From a checkpoint of a small image captioner: encoder activation gelu, decoder layers 6.
Rows from block 3 of the image encoder of a small image captioner, named by matrix and row number. Rows with one number belong to one neuron. Each number is 128 + 24 x the weight over its row's rms, rounded and kept within 0 to 255. All counts start at 0. Numbers have three digits each.
Before each neuron's rows are labels from the 100 images, of 14976, where the neuron reaches its highest value: "responds to" is what is common among them; "patch colour" is the nearest of a few named colours to the mean colour under the peak. Only what is clearly more common there than usual is listed. The data: photos with spoken descriptions (Open Images, Localized Narratives).
# fc1: MLP up (encoder.blocks.3.mlp.fc1.weight, 2304x384), inputs 0-127
# fc2: MLP down (encoder.blocks.3.mlp.fc2.weight, 384x2304, transposed), outputs 0-127

responds to: text has "standing"; text has "man"; text has "wearing"
patch colour: black
fc1.332:159145147137144105160143137108130126119114101132150115169127151120144096127151095148117090113117135164153113083132092130137125133102095077123139144117142115163169092162089141063160149146129125116142126122142154091086153133158137123147176138155134104113132158101142100152160115089100093112140143142152199131110134099109141173118113146106133145133061114107086134148145131115120114162130
fc2.332:145109125121097134113111135150119110121122132174123119104121112120128123109119155121125145105136131103091106129133138139112157095149123165133121126154160122109128110125129104136111133157124111117140137105114129127129128091118166115106119135105149159102130127156118099111130124110113148138131114255141105135143116152145135117133137130112106124131169143140136147127109128114127113137135

responds to: text has "trees"; text has "road"
patch colour: grey
fc1.62:127127106103127162109108171140091133103130148123140134147168129142128119137131161089144089176122159126149140136137181139113159117146136137090176139138126133130114150142151113114092122116134140128166115094129123121126124118119138114163160102127136159138188103096136116114124130121104147095141166103094094106108176158113128134150180139104134152106113135109111151154150171153118134145108
fc2.62:156134135181119104106137088140160148100125128101109131137113159106095114134114118167128155128130117101109150113099137128130124112135156120141123122161147124113154124126093123112140143104144126141120123137135117100148118158167118105142150136127098148140133117131133132137102138104151118108155133000100141112127082101144126110127116129140113092112159134094123112125108130138125143109137

responds to: text has "sky"; text has "buildings"; text has "building"; text has "windows"
patch colour: white
fc1.577:119141146136084165060137180100149133155128129182161114144145143100102116110161086152110121144138092134115140102093144106116116136148140120132138125115134133149133134104122159140145136156121102174110093103171129081122117098068118103108147127109116122113163136108128121188133128132155112152159094110135159130085106112152105148142138155082122137146135105149122139155137121110130155102110
fc2.577:111107149150119132123126130150145135143121136111134119133141117123136111127141151159144124147113097135140127158107131117147126129157119134133115132128119138121125140097136139113122127151128123112122118120128132137126122129143118115146141110123114119119124122114156135144112128114147124128128112000142126156137118125126114127131135143123107110146113109141122125150150155108131142111123

responds to: text has "flowers"; text has "plants"
patch colour: green
fc1.154:141137119106122180148119172072079085143127133125158157107143170114137102148102146117154177106089126093121112133144135172164104143102121112156127133124089133133155146112123070100157137098131096127158160105164126169144125163145105083132120104128120145117131178089167110140113113127110156102111150096116175105104082117157162102147124138124141123133120115139142140125170158135146124121185
fc2.154:128148141158087118125161151118131110124126158109142129114125118097149107187160201138104161128138129111137114156130128139117153110118125128155146114135102158096116169117099139161115124104149106111144154109149108137129126114138127134112110130135091127124153170112156141085082094145139164156113155000131175130102111122165112126102115146119161152101093115138130121140162096124093106114180

responds to: text has "sky"; text has "clouds"; text has "water"
patch colour: pink
fc1.519:133133138129105137123135118139109130088088137136092108130141099130117135120114134153102136129154118085139099091134133140122134152116123113152144086092098153113118076088126128133113135136117118103154134120054090153123098094172118155101133104092168115177125145079147139152112132176135125135163112098094138098136110116138154176146116135126147118141126090140177116133149126108162109169110
fc2.519:129137123116111139104132122126137127122120131098152118142132136124116120123127152163139138125111104121138117137134130115146107158145137133134131088135124138117117143114120108124132134146109130134165133120125091119129142111118132139127123137118123121114122147124162141128123119147128139134123129000108148142121129114130138161125125144140125109140132125152130140163126123129134143107122

responds to: text has "people"; text has "playing"; text has "wearing"; text has "grass"
patch colour: grey
fc1.22:048134138142141156113113130139122148118096120157129094142160087115107120117139102134131091126096148138121091108119073153138135142117129100125120148078126135114118125098131185159142128132164105128146102100133118130108159131120155084138108139141146137145106130091146119138138137141133153108152128129139167105139124137155091131106123153117186130193113115160171123102164127131156135154104
fc2.22:098139136138128115100136124091126161102135156109101110104148106104102108107148147095145142135174127122140138107136123140131096116108117131111115127122148144143134155109128127133129119106094110119146108153116100147117143119137161132055145145105107141127141131138128133081145123130124108167157128255117109133157129138100153110100149140111109131108109127128133107106097106125121126059176

responds to: text has "trees"; text has "sky"; text has "road"; text has "buildings"
patch colour: grey
fc1.53:104114146134108096114092124106145115140112167174135109134147153105144140145151125082146102142121161126096139092136128123125157143149152108139179165150142124132117158106146143090130113135151132202142103057123148126104093124110139150113101107104104139115118120103102142124116121136058143149140117100085128092126105153144096109127176137156134143100119087102129142137138133150127148170110
fc2.53:162122144171116108113118074139167129116116159120107141114143165097114087132133126154129122148157144115143113122115145148118101131106139089150135137145134124123149120155088127123127128105156116161107142160132119117145167154121110129113159144103103141136148144115144117127088123085138153088148127000108131134150124124129127117133103139145097100098157114095153121135106134142115132128129

responds to: text has "sky"; text has "trees"; text has "clouds"; text has "plants"
patch colour: black
fc1.299:128120143111076137124126153171100156147109118138114159108120149166134114163164167137113075157134120139118110105127137118126112123143121112080113116133116104142143145134134137095124133144181152119153153101159113151154181134140134163138137097095121135108097154119149119142102088145108130146144099212161166125116097162117100141115131114136165117160109106079116158147173126096154107126147
fc2.299:124128128128134111132115127128117119132119127126134130111129128124127130128119114118124127137130132131136127126126126127133125137133128136136132135121120132112119138127117136125128130121126119137123128137124132132130127131118117136132121122124116122132121124134113131119131124116119126130129125255127134143119131137123121125120134130128124133118121139128133116126124123125128128125138

responds to: text has "standing"; text has "wall"; text has "holding"
patch colour: black
fc1.427:143124117159107123179126122103120131100155108149164145110157130148182135142127134106129107128110144149114122103138105129124159082174086157131138115149127078123089125106125198125107070139131122133157170126121131121092126141181092136161162152127105122134132112083163085129095147145105124122132131110147114117129094103140119124114126173115156153118125109118126137130127117154118138109078
fc2.427:126103099130131115116104118071120144153171136148117108148116147141114118133132105085149163096125091145148138133124133115113131128121130132154109105167117144128129160143131107134149132148093096128112150135090142096114096149127120111145132105142138161151120120159158111151116111111130136156122122000159141145105096133124131133187154157112125167147136175131119143128125132128088107139132

responds to: text has "trees"; text has "road"
patch colour: grey
fc1.233:082114127136116100129142090160124097119124182121141105140158148091153135117081128157140123109090156096119148078109130141129138154160147119124151095108140117116156125178099099111157127141159052145156127068149149118125140130140151128152180114127111177128167147130113119118128131090140095123140169126137104113103174115124138164116142100123112185145129165118126135089150148115107130150127
fc2.233:101166133115108105119140061131134128103119140117104119116114140146130141130134119103133152150128138151134139140128139136108132074126146149110139111161144099123128111114088111133126134090102137126132123174153096090129136132126106132106138150139175149140123109101133109116155134143130111124142146136109168137125116129179100125128151123102157143119120113121122143125138086168109159124137

responds to: text has "sky"; text has "trees"; text has "buildings"; text has "building"
patch colour: grey
fc1.97:137103151157103101105139082107184114141140124115141119124162141168126161150135151088086141131120108144127139096162148108109113132114119148125120122095092106102073106138106143152111122136132084147084135102132124124145104121125123103095152140135169158112139157127109073107119106115129136157137144124136153160106108138112186102111113123119136126130113139113093117158138141154137135110149
fc2.97:153140139160161130143135176091127136151142121120132118111123132122122109130141136177149169109113163129099134116145089150152161121125155143104103146130161093133108170126137153073127145091102124130162108150123139180127124146141148119162084141143114142157141153131115138128102087135132118105172108077102134112142132083141156142165125117133135125167156122122117146150132103099108142158133

responds to: text has "people"; text has "playing"; text has "grass"; text has "ground"
patch colour: grey
fc1.76:085158137118120141173147141132115154109087108129121140137124142152144141119127168121118156158141159062144125132145108121074099139089151091102132167075134129133146131129142155128137141128170080144145115089132132126096150159093133165120163128112103115135172102082156140132126115107104152101129181087148148127129106157123091106138091166135121087114115099122144108143092133071153133109104
fc2.76:105177126106162085143129155111123138135112139131113130119128103127150087141109147111113148145142156144123114107105084128108146106112122119092118156127136140122109136112135171169137119116119101145143108118152127108086092160113115169065153116079106103112131107126114105098143139138149118155123131000130143156163144183084072139104154159125123162113105066152153108123106131106096142114140

responds to: text has "sky"; text has "buildings"; text has "building"; text has "windows"
patch colour: white
fc1.203:137139166147085150106163127113181120131128104172181117158172094135144144124152126165118103139134083097094103115132136107147113186113105129125087142104133078160084128074113148124162127133136128159130091065175119097158100123101133069151148122101118106135154140095111129136087168125146083146136119108134143147093136105144158132151120172090114154158146128117137142112129132125110119090099
fc2.203:147127130134105135111130143136142154142124129127129121140136146115120124127144147161146125127127099130144125142124122122136114141146128128132118124137121135128127150122128109115135130140134118123146134118128130132120131121142137128143145118136111128119125125128154125128108126140148120126125133000127149148127108117131128128120125143118122112135134120125118129130139134129126136121137

responds to: text has "color"
patch colour: white
fc1.333:126131070116124130094124102121129126128160125124144135127140109089171156088126121126119050107108145128143126144098147134117126119124147136094111151140107122151119111162147114113096105117109150132093105077158132140084101126126136161115113144129165161126101110134152119156130159157127143097173102182114157093127120137161141145133134184155153136139090108095117118130144176138133124144086
fc2.333:125132130129142127128134120138129127117125135132140118120128125134125128127127120127143132128127137138131120120127120129125115122130124119130132121130130115132133132136106128118125134118117125136136127116129127139132134132134141111120119129117136125122126123130114133138124133114112128127112132255131133142138119131127137142137130123134113128135138130123140129120118130119127133130114

responds to: text has "color"; text has "white"
patch colour: white
fc1.694:130134089160107155091138135138106126132085114137080108112090135112158074100131099114115117120102110130109156141122160120146129153137119099098154112144094104118114166175129146143088107173134151136114159121119150133142139104138144153141125136133135154153089091133095140101101130124084090127106122087141113097107157118123091121118114129147146150133117100126117172159127125142116112097121
fc2.694:111114167122127117108136138117133160124119146087138109147143126106121122141131144145141129117119093126131154119132120109127128141107123123130115121129135125120136148137113109122147119140131130128146146139108097117135152152116122110139117142116102123126141094151124145131104140145149140142128139000112157164139131133139123140123131173132126124129122142124130097132122167141126125127140

responds to: text has "sky"; text has "trees"; text has "buildings"; text has "building"
patch colour: grey
fc1.375:122114152140102140123135082122135088142092116113147116113141169118128134142159177118136109119095080081082127125126118137176176103097128130129105148108108086104137154135140138154095107164140109136130121145132116143113106128139119130134094158131154150117132121084138102099145091120114174107110069122123094138121136118130144114141103093139147130111134170089124168149146128120125161109135
fc2.375:149161148130139113153146150123142153149110146121106144127143134153093121107127110104124156148164153176173116130124144094113133122117107117174111150159156105120134110120128135075120142089104098120145169133103086129091138139143153130115141172150065112115120113168138130103104141151124121147118147105129135149125126120138126118093157145118116142119116121183135141146114141155092132171152

responds to: text has "people"; text has "playing"; text has "grass"; text has "ground"
patch colour: grey
fc1.353:069150096139136129150115143151104150126125106151122135154120127131156149103121138120099142121106129103132087146148103103076078117117178136101116153072145103135132120125180153142157085113132123113169098100123119142097119163115124138125132137124126113147155096068133127150135156139073174147153143087109138111161120150126106142109090139159123114100097092141130129113117149077130110142113
fc2.353:094175121111136068154132140123112163138118134128111129114143089123146109160126147109091126130139150123132122106125087123120160124128109111120123111104126135109109133145125150163143116122120079128146120111153136126084112154132122146071145134097131125108150120126132117101134130122115124143124113000127143135159144171104078144118156169126111126132120081137137115118112130104093112114141

responds to: text has "people"; text has "lights"; text has "sitting"; text has "screen"
patch colour: blue
fc1.330:171148119090135120110153120154112109144128101162141144091181113117087113119126145127085105159093126128117137133161147133149120150115078141150158091088120136124107167108106133097123083085109097133165095158141137140125143108120133106138130145098085117160168123065124171127156154151112137082094140129126123129160142132092150135118070153136126091108129084132152149165146152117130069115157
fc2.330:113140130150106109123108111151130114127093145148105178166067118085115130111132118150159090114163112113171147110125139166065100126137142143102085122147115118106140139059139139127105145133131129097106118144145123125136127143093094180113148134156176138120119125159085101134146105103114100108105070228132164097125132134112143131160142116117144146130146121048127131181110098150147140130162

responds to: text has "sky"; text has "building"; text has "buildings"
patch colour: grey
fc1.3:141108168114155087110154069126117149163110120156136104105134101125114180147086130130174114091120119090113104084104154135127141136121132127124127125090146156129109084132145116138155131124153116104120134158150096137165124116162082140139093143125162165104148141134140115087126133090095124159173130136149200173136126144104166149141102156134122127129123173109135168170123145170097144157144
fc2.3:126137144152174126124081137093119107143148107136118126142104100140116137138134134132101122138124165095089139125130132101125146110142151131112103172110089106153130139147115151130122118135156099092120147154121162135120120148092123149118121170101113099143172158152121134118120138120068164138136135255093142150127132153091121112111138118142126123138142086115137115147125119118163138139167