config.toml
tokenizer = "word"
encoder_bias = "none"
encoder_patch_size = [8, 8]
decoder_width = 256
init = "torch_default"
shampoo_beta = 0.99
Rows from block 2 of the text decoder, named by matrix and row number. Rows with one number belong to one attention dimension. Each number is 128 + 24 x the weight over its row's rms, rounded and kept within 0 to 255. All counts start at 0. Numbers have three digits each.
# v: cross-attention value (decoder.blocks.2.cross_attn.v.weight, 256x384), inputs 192-287
# proj: cross-attention output (decoder.blocks.2.cross_attn.proj.weight, 256x256, transposed), outputs 172-255
v.65:152153179125150125133107137171128118129142130093155117136132145156138115130142164105130123097154132128119146149080124115106114144107146157139088157070106140155155108122140166163123111119166116159142114115132169148145129125141136118103120146125121113134126107104099143124098146182082101138
proj.65:168133142131143109180111090146068137139131159125103180120142121116080112114116155125149116164163109131153175139164143104107102166169125133096142154128113157140098115121085115131103125137163133091108072106157111094148088106145121139143115100112142145149
v.66:123121114175128089146163119138123097163134129109129132127099102195126104083082186171126126127102096109164149103082114124133123138107101146134152115151136154103160123096128116135138117140132089151152138081115118155186138136097171126116134094158082118187102149090099134134116126152099145117
proj.66:183170091139120146148113106105116130144147168139120092122158117126171121136095124152095160139129158188142117119176116144113156124111138135091133151151141157158149191124121182146105135129167103103102078090115127117117139160139096124145116109106114129151
v.67:122140152144132126099107131159089117098130119164095150133122135121123152120103172111138154115089116119122116133131135132134159180066115118146100132104113161097162171131133122153142127157151110138136168141147125160146119185134087125110126158153097053151154149159141164085100143161135113138
proj.67:123111110124109106130103108159099130123134097135150143107188126139090151101145153161122138146122127069108140148151150129149083155146155121101132122136124149178151129115123115087074132122110138111132121146143107108127063160126143138129118152142109159117
v.68:137123096101141163149109150075115123094121134119116152129121109063148146130161154145121129155146119122095121170132098143142122177152108096094168124114135131118100121148133105139132157122070128117087113125104103141108120089138087130146121119104123129152094124148134147107136103143132104136
proj.68:062121108103112136083151110169130194129153098117136101147110121138172153135146178147132129172123144111123062104089143130156145114139125123143115135134110110167155092136140105180156140138116149107145144137179129142174178119112110150112168154101058122120
v.69:133138170129100127139159109118143121086118092129139120149121119090135116174127122086107104111087161116131095154119143129166127140150127135116101140076131106153118121160153140170135164129167163142157113124167163147116130128145098164123159090121178044110123105143144162128085126143108098108
proj.69:164130181105107130143157079138083156136140128130093159133134121103092138099147157124151142121130127114138171134160162123117133134126130117097118111112126122120115074145107088116069129093118144067137115083129134101137096105132158087130070088121173118124
v.70:137161148168074126116090122139117133161173112113172090118138120101156125146193111116100124181105104111141107118167102138101150128113157125154130125107148126117126115148090145134131081155157084137162128148156144108122139125156097124082082111118104121096155170115136094120100098165137127125
proj.70:137158109144127112121089075103088130176158161130118166117146090130085129100098123137146133118127152070147169153190142099126123135151174115098104121076111125146179131154080094089110108163131130127122118130108106114132081129102127132158132107120162146112
v.71:103093104129157112102182150090177137108088129137109140159117158136144094111124075138098124092083176143176123122104123156138079116135167124098183074120158125127128108111088081117160155145105127093153140127162145109120116142124125136115141114112143120124160110172168076170143186103114140112
proj.71:101107152150139179120153149125181108098107090120113092126111123123129082139162107128114113112137116194106120133080091133139130189127093180144135176171189148090089120116128113109117163108119122177129115137131138115082137174146140173123123133105096150125
v.72:120123139135089116124102123101080131098107104150137147117116153093148128100101136167140114087106170133126115104148150144111137143104178133120170129114088106110127134118091166143158145130128070124108108180151126141109134124115094088084142190146158097076162121183078075090111115156133116154
proj.72:130105149125122077106115131146161142144174151153101129119126099120088180109132148131117121139093134060141126143159130116176135134152134143156134075120096143148116087121085103125132115161099134131169129176148132129144116113114099126170132123119120114087
v.73:145127096150117124107141134145161137077138132137162101134119148144125158108124125159128109155125144154130092130126118120150139084086131113139141106141145158143131113153123108091143089121084112173160157123160148118148162156141107153139128137150147150173120158097148148111119087116123154145
proj.73:124154096135117124132087115120093089156116115114101150123139106147078110096114108106132169091147147129178193140143112119119103169159121157090134140119105137140146121128079113090090096132164115152153136159104121134121071147110150157148107132115151151108
v.74:109162159160161094121111141123118130134123114118103192153118134087147104135168125121135104148161087165144128141110101122118140108161116111085127132106097130149135146112128139123122121127171111123133133124125126155118121114136148132155151176118113145120161135077157139115156151116100133079
proj.74:131133107135162148123094149092123116126138121157077145109125115133132112161135125096115146144100147155140111137122102157089114179148161127119085133157138120174184091104136124131164146123163096196118134140086110171139143153153108166120143142103127120141
v.75:111104144125119139108136099112117136116112162117082130134105138153160121141130079131166154125154166113188151135119177106163139092126102128134146068157121098128132122137117125137113164149130150116103096109135109118152123147110122124101165163128155156147115133146151110148143153111123136100
proj.75:152098114127169157115163160105183118120123121152167105131125153139160122141153086141144104144139105174071091130079094165140144096119106112129136135148147125107100123118160147178147158151124132173121143129151133117098189119149096102119151152129104110127
v.76:152112153157125103161072127154147131142116143138094153140110126155131174141126148069124144162117079163144113125147109153142120143083115152080164116186103110134100140126151120125042115120115087166098100141125147155149113100156107127113115148118141132123108123113129135140125163115125137118
proj.76:117107076136147136149113172127172101067111114085177085115147135155128110133124143139118115135125102145094039134094124135135094116135109132145142130189141119135114142095123145123164096134115180158182170133133135141132136174162111108108131153108082114148
v.77:129119130125152137100147117117094138187179132096136172112152159114140130153157115104087117114094157108110117156122145132102111111154124160162130057132116102093127139150129147131127102168184134144145160133089118130143113153135111144160079056115139125145125153082156141089131134115116123141
proj.77:150157077102117138123116122094108095156126113129162138127130110147115123169118107148133152104188141153129117162142110155134128142152162165092113169149155149116160153169123137121084170161118092126114122135112108100120124143134132130146153135138148175153
v.78:132137136173093087104118138096149175124115097142090158136115136155087145114127153155141119096125131133110116104100129132166136122158183120116131103125150147130185134073116124165139110135140091136141102147121139101144106150098162077151140109116111099158145134121119096128118150104098131119
proj.78:199127124122121140138117142118140109075120168139104153117143149134148105155129126147114126145083155187118128134162107134151136116071132144106132157195135129139162161082140158105137187105118155129125135125131148138102108152137138116136106123154107119126
v.79:095120117136107134127119122112135165132103149147121103207136121128144108155096123139138175139156145141105151140162125139146132162102115152144163151119175129120111117142159105109133145092107132095091132098116122146142159141155092113119190103129119125126132093122104185125105145128134137146
proj.79:103094145133106129125131171147162138097125126111114091133137139124164143143173137133127096134096107117075075109118143115137132108117102073133139087124121103105078121129135134149155108086098185132132129112147134126146173089136130086094105121178115088084
v.80:130160144170143100159090117095145105132096147131097149163148103137148148177130151111165144130145139144086164127133091125139140172144114121118105138132098132124083179124154123114092152121140158148095125095139141135125128135145158158091132059134112119192075105139095175116135097094124158112
proj.80:127114132124182143160157146127111148105109162107127117112122151151169086153129127138137165140099109174115088096115170143106132150138158097100113142138157125124121122117142137181151106093159180118115110082134147119183151135183087140075130101116120092101