config = dict(
    encoder_arch='vit',
    model='image captioner',
    dataset='photos with spoken descriptions (Open Images, Localized Narratives)',
    train_examples=203450,
    image_size=64,
    crop_scale_min=1,
    horizontal_flip=True,
    translate=0.12,
    tokenizer='word',
    vocab_size=4585,
    encoder_norm='layernorm',
    encoder_norm_position='pre',
    encoder_activation='gelu',
    encoder_mlp_ratio=6,
    encoder_head_dim=32,
    encoder_fused_qkv=False,
    encoder_bias='none',
    encoder_qk_norm=True,
    encoder_parallel_block=False,
    encoder_inner_norm=False,
    encoder_patch_size=[8, 8],
    encoder_conv_stem=True,
    encoder_layers=6,
    encoder_width=384,
    encoder_positions='relative_bias',
    fusion='cross_attention',
    decoder_width=256,
    decoder_layers=6,
    decoder_norm='layernorm',
    decoder_norm_position='pre',
    decoder_activation='gelu',
    decoder_mlp_ratio=2,
    decoder_head_dim=64,
    decoder_fused_qkv=False,
    decoder_bias='all',
    decoder_qk_norm=True,
    decoder_parallel_block=False,
    decoder_inner_norm=False,
    decoder_positions='learned',
    decoder_cross_attention_every=2,
    decoder_tie_embeddings=False,
    init='torch_default',
    residual_init='none',
    optimizer='soap',
    beta2=0.99,
    lr=0.0014,
    beta1=0.95,
    shampoo_beta=0.99,
    eps=1e-08,
    precondition_frequency=32,
    max_precond_dim=1024,
    one_sided=True,
    adamw_lr_other_params=0.0014,
    grad_clip=5.0,
    steps=6100,
    batch_size=128,
    epochs=3.8,
    lr_schedule='cosine',
    final_lr_fraction=0.01,
    warmup_steps=610,
    weight_decay=0.1,
    adamw_weight_decay_other_params=0.01,
)
Rows from block 3 of the image encoder, named by matrix and row number. Rows with one number belong to one attention dimension. Each number is 128 + 32 x the weight over its row's rms, rounded and kept within 0 to 255. All counts start at 0. After the name is the row's rms in percent of the matrix's.
# q: attention query (encoder.blocks.3.attn.q.weight, 384x384), inputs 165-219
# k: attention key (encoder.blocks.3.attn.k.weight, 384x384), inputs 165-219
q.42 081 [131 160 100 155 126 126 158 117 122 133 137 113 161 118 133 102  81 177 148 169 108 107  99 150 114 116 108 130 116  81 164  77 127 121 142 121 115 179  41  76 103 206 113 135 203 102 147 140 139  95 187 192 142 109 138]
k.42 089 [ 43 119  91 165 126 134 165 155  96 169 167 131 106 153  72  98 149  93 137 110 105 137 137 119 144 167 150 140 154 174 171 159 157 186 115  96  72  50 179 147 138  93 110 134  72 163 135 157 152 143 104 171  99 143 161]
q.43 090 [114 190 111 167 131 112 100 133 176 136  81  93  97 145 115 119 151 110 145 161  80  89 114 155 140 120 156 136 121 144 103 125  84 161 192  96 137 123 176 140 166 110 123 136  87 108 174  67 160 121 119 121 154 113 169]
k.43 090 [152 147 164 124 123 120 101  27 135  94 102 108 129  95 143  54  87 175  65 121 162 132 118 123 124 115 106 172  74  56 119  98 142 110  84 142 173 146 153  80 123 155 147 176 184  99  95 167 123  83 166  70 128 149 108]
q.44 095 [132 125 155 109 100  21  98 135  74  82 182 138 135 127 169 154 128 108 155  76 146 159 109 136 153 144 196  79 105 177 105 124 137 116 142 138 118 144 139 154 106  79  58 191 141 159 167 157 114 111 179 138 106 142 153]
k.44 082 [148 103 131 178 152 112 135 161 145  97  84  74 146 168 137 149  88  92 192 146  84 149 138 145 125  79 140 134  71 128  66 197  81 213 126 154 113 127 120 182 174 113 114  98 146 184 107  88 181 142 162  72 137 109  96]
q.45 082 [ 49 143 107 116 124 158  80 115 110  74 116 108  68 130  89 118 161 152 176 153  90 162  92 132 136 105 133 127 180 134  92 113 109 114 131  79  79  85 180 138  95 101  94  96 167 115 123 100 106 152 117 103  90 103 153]
k.45 074 [153  92 189 142 115 104 137 110 163 104 131  96 118 126 109 183  97 113 148 109 110 168 162 183 169 123 143  69 106 124  71 168 141  81 178  96 136 122 105 114 137 101 177  75  67 108 154 158 141 131 135 176 129 153  86]
q.46 120 [132 183 128 140  97 106 174 121  76  97 153 128 184 112  97  97  86 114 119 117 160  94 143 155 112  92  94 136  96 156 169 133 143 122 165 167  97 175  82  86 124 170 131 173 141 135 155 179 178  84 115 109 104 194 119]
k.46 100 [115 151 104 123 167 130  99  82 175 175 156 171 116 170  79  61 178 171 138 105 119 172 100 105 144 128 153 181 136 159 119 131  89  97 102 126 124  80 117 189 174 107 191 144 153 124  76 129 150 128 177 112  89 181 158]
q.47 085 [115  97 146 148 142  74 106 147  89  39 142 138 132 109 158  80  42 178 135  75 119 128 155 122 117 113 109  76 105 117  92 191 100 118 121  72 161 127 118 126 143 139  80  87 105  95 122  94 143 168 124 117 160 132 137]
k.47 093 [123 134 118 200 164  98 154 140 141 103 142 130 177 156 116 149 119 112 150  99 103 108  97  98  67 115 108 126 155 125 152 137 133 212 186 200 135 161 146 139  98 143  35 165 134 114  93 177 149 146 118 112 107  63 135]
q.48 082 [154  97 176 179  94 128 124 124  90  90 139 113 115 117 171 114 127 168 100 119 122 199  89 117 145 150 181 137 146  98 102 204 132 132  86 143 145 133 170 130 133  98 142 128 100 154  99 109 147 141 111  87 114 181 116]
k.48 093 [171 125 152 123 167 147 122 142 147 126  99  71 128 114 169 119 127 174 170 165  93 144 170 130 113  63 141  96 144 131 136 117 130 121 136 105  95 159  90 123 126 165 123 144 159 147 158 168 154  93  96 132 140 127  31]
q.49 089 [125 126 130  82 131 130  59 112 117 139 146 109  95 132 136 105 182 152 114 148 141  86 112 119 162 162 141 142 149 108  82 114 171 158 118 129 104  83 142 171 131  99 133 126 111 128  69 109 133 139 150  98 169 130 107]
k.49 080 [228 152 126 105 118 129 110 101 171 143  87 113  91 113 110 127 144 132 197 113 127  78 185 151 149 138 150 111 165  96 101 177  82 124  98 146 210 163  66 124 135  73 124 160  81 157 134 103  98 118 152 111 143  79  72]
q.50 097 [138 153 150 109 128 177 103 115 120 186 164 131 125  72 148 105 147  87  93 191 142 102 104 105 124 144 118 100 180 151 130 136 136 163 149 168  99 134 118  96 116 121 119 153 135 112 176 166 121  60 117 151  53 195 129]
k.50 106 [119 124 187 135  82 138  73 149 143 115 123 135  94 135 120 101 129 168  90 102 148 167 173 102 151 136 221 183 133 143  98 134 138 138  83 103 140  79 139  97 146 118 151 135  98 101 122  71  98 128 158 115 136 159 166]
q.51 098 [123  58 100 165 171 143 169 140 157 150 106  74 122 145 138 171 173 151 151 146  91 128  83 143 128  95 137 171  86 174 104 150 168 123 151 114 105 118 130 193 135 131 135 123 113 127 136 166 135 152 162 139 149  96 154]
k.51 101 [ 77 108 129 133  98 108 160 152  81 106 169 147 100  84  91 163  84 112  58 127  98  86 154  82 121 155 157  99 119 111  94 114 178 110 170 125 104 149 109  65 102 127 123 172 106 172 137 114  94 166  69  81 177 106 150]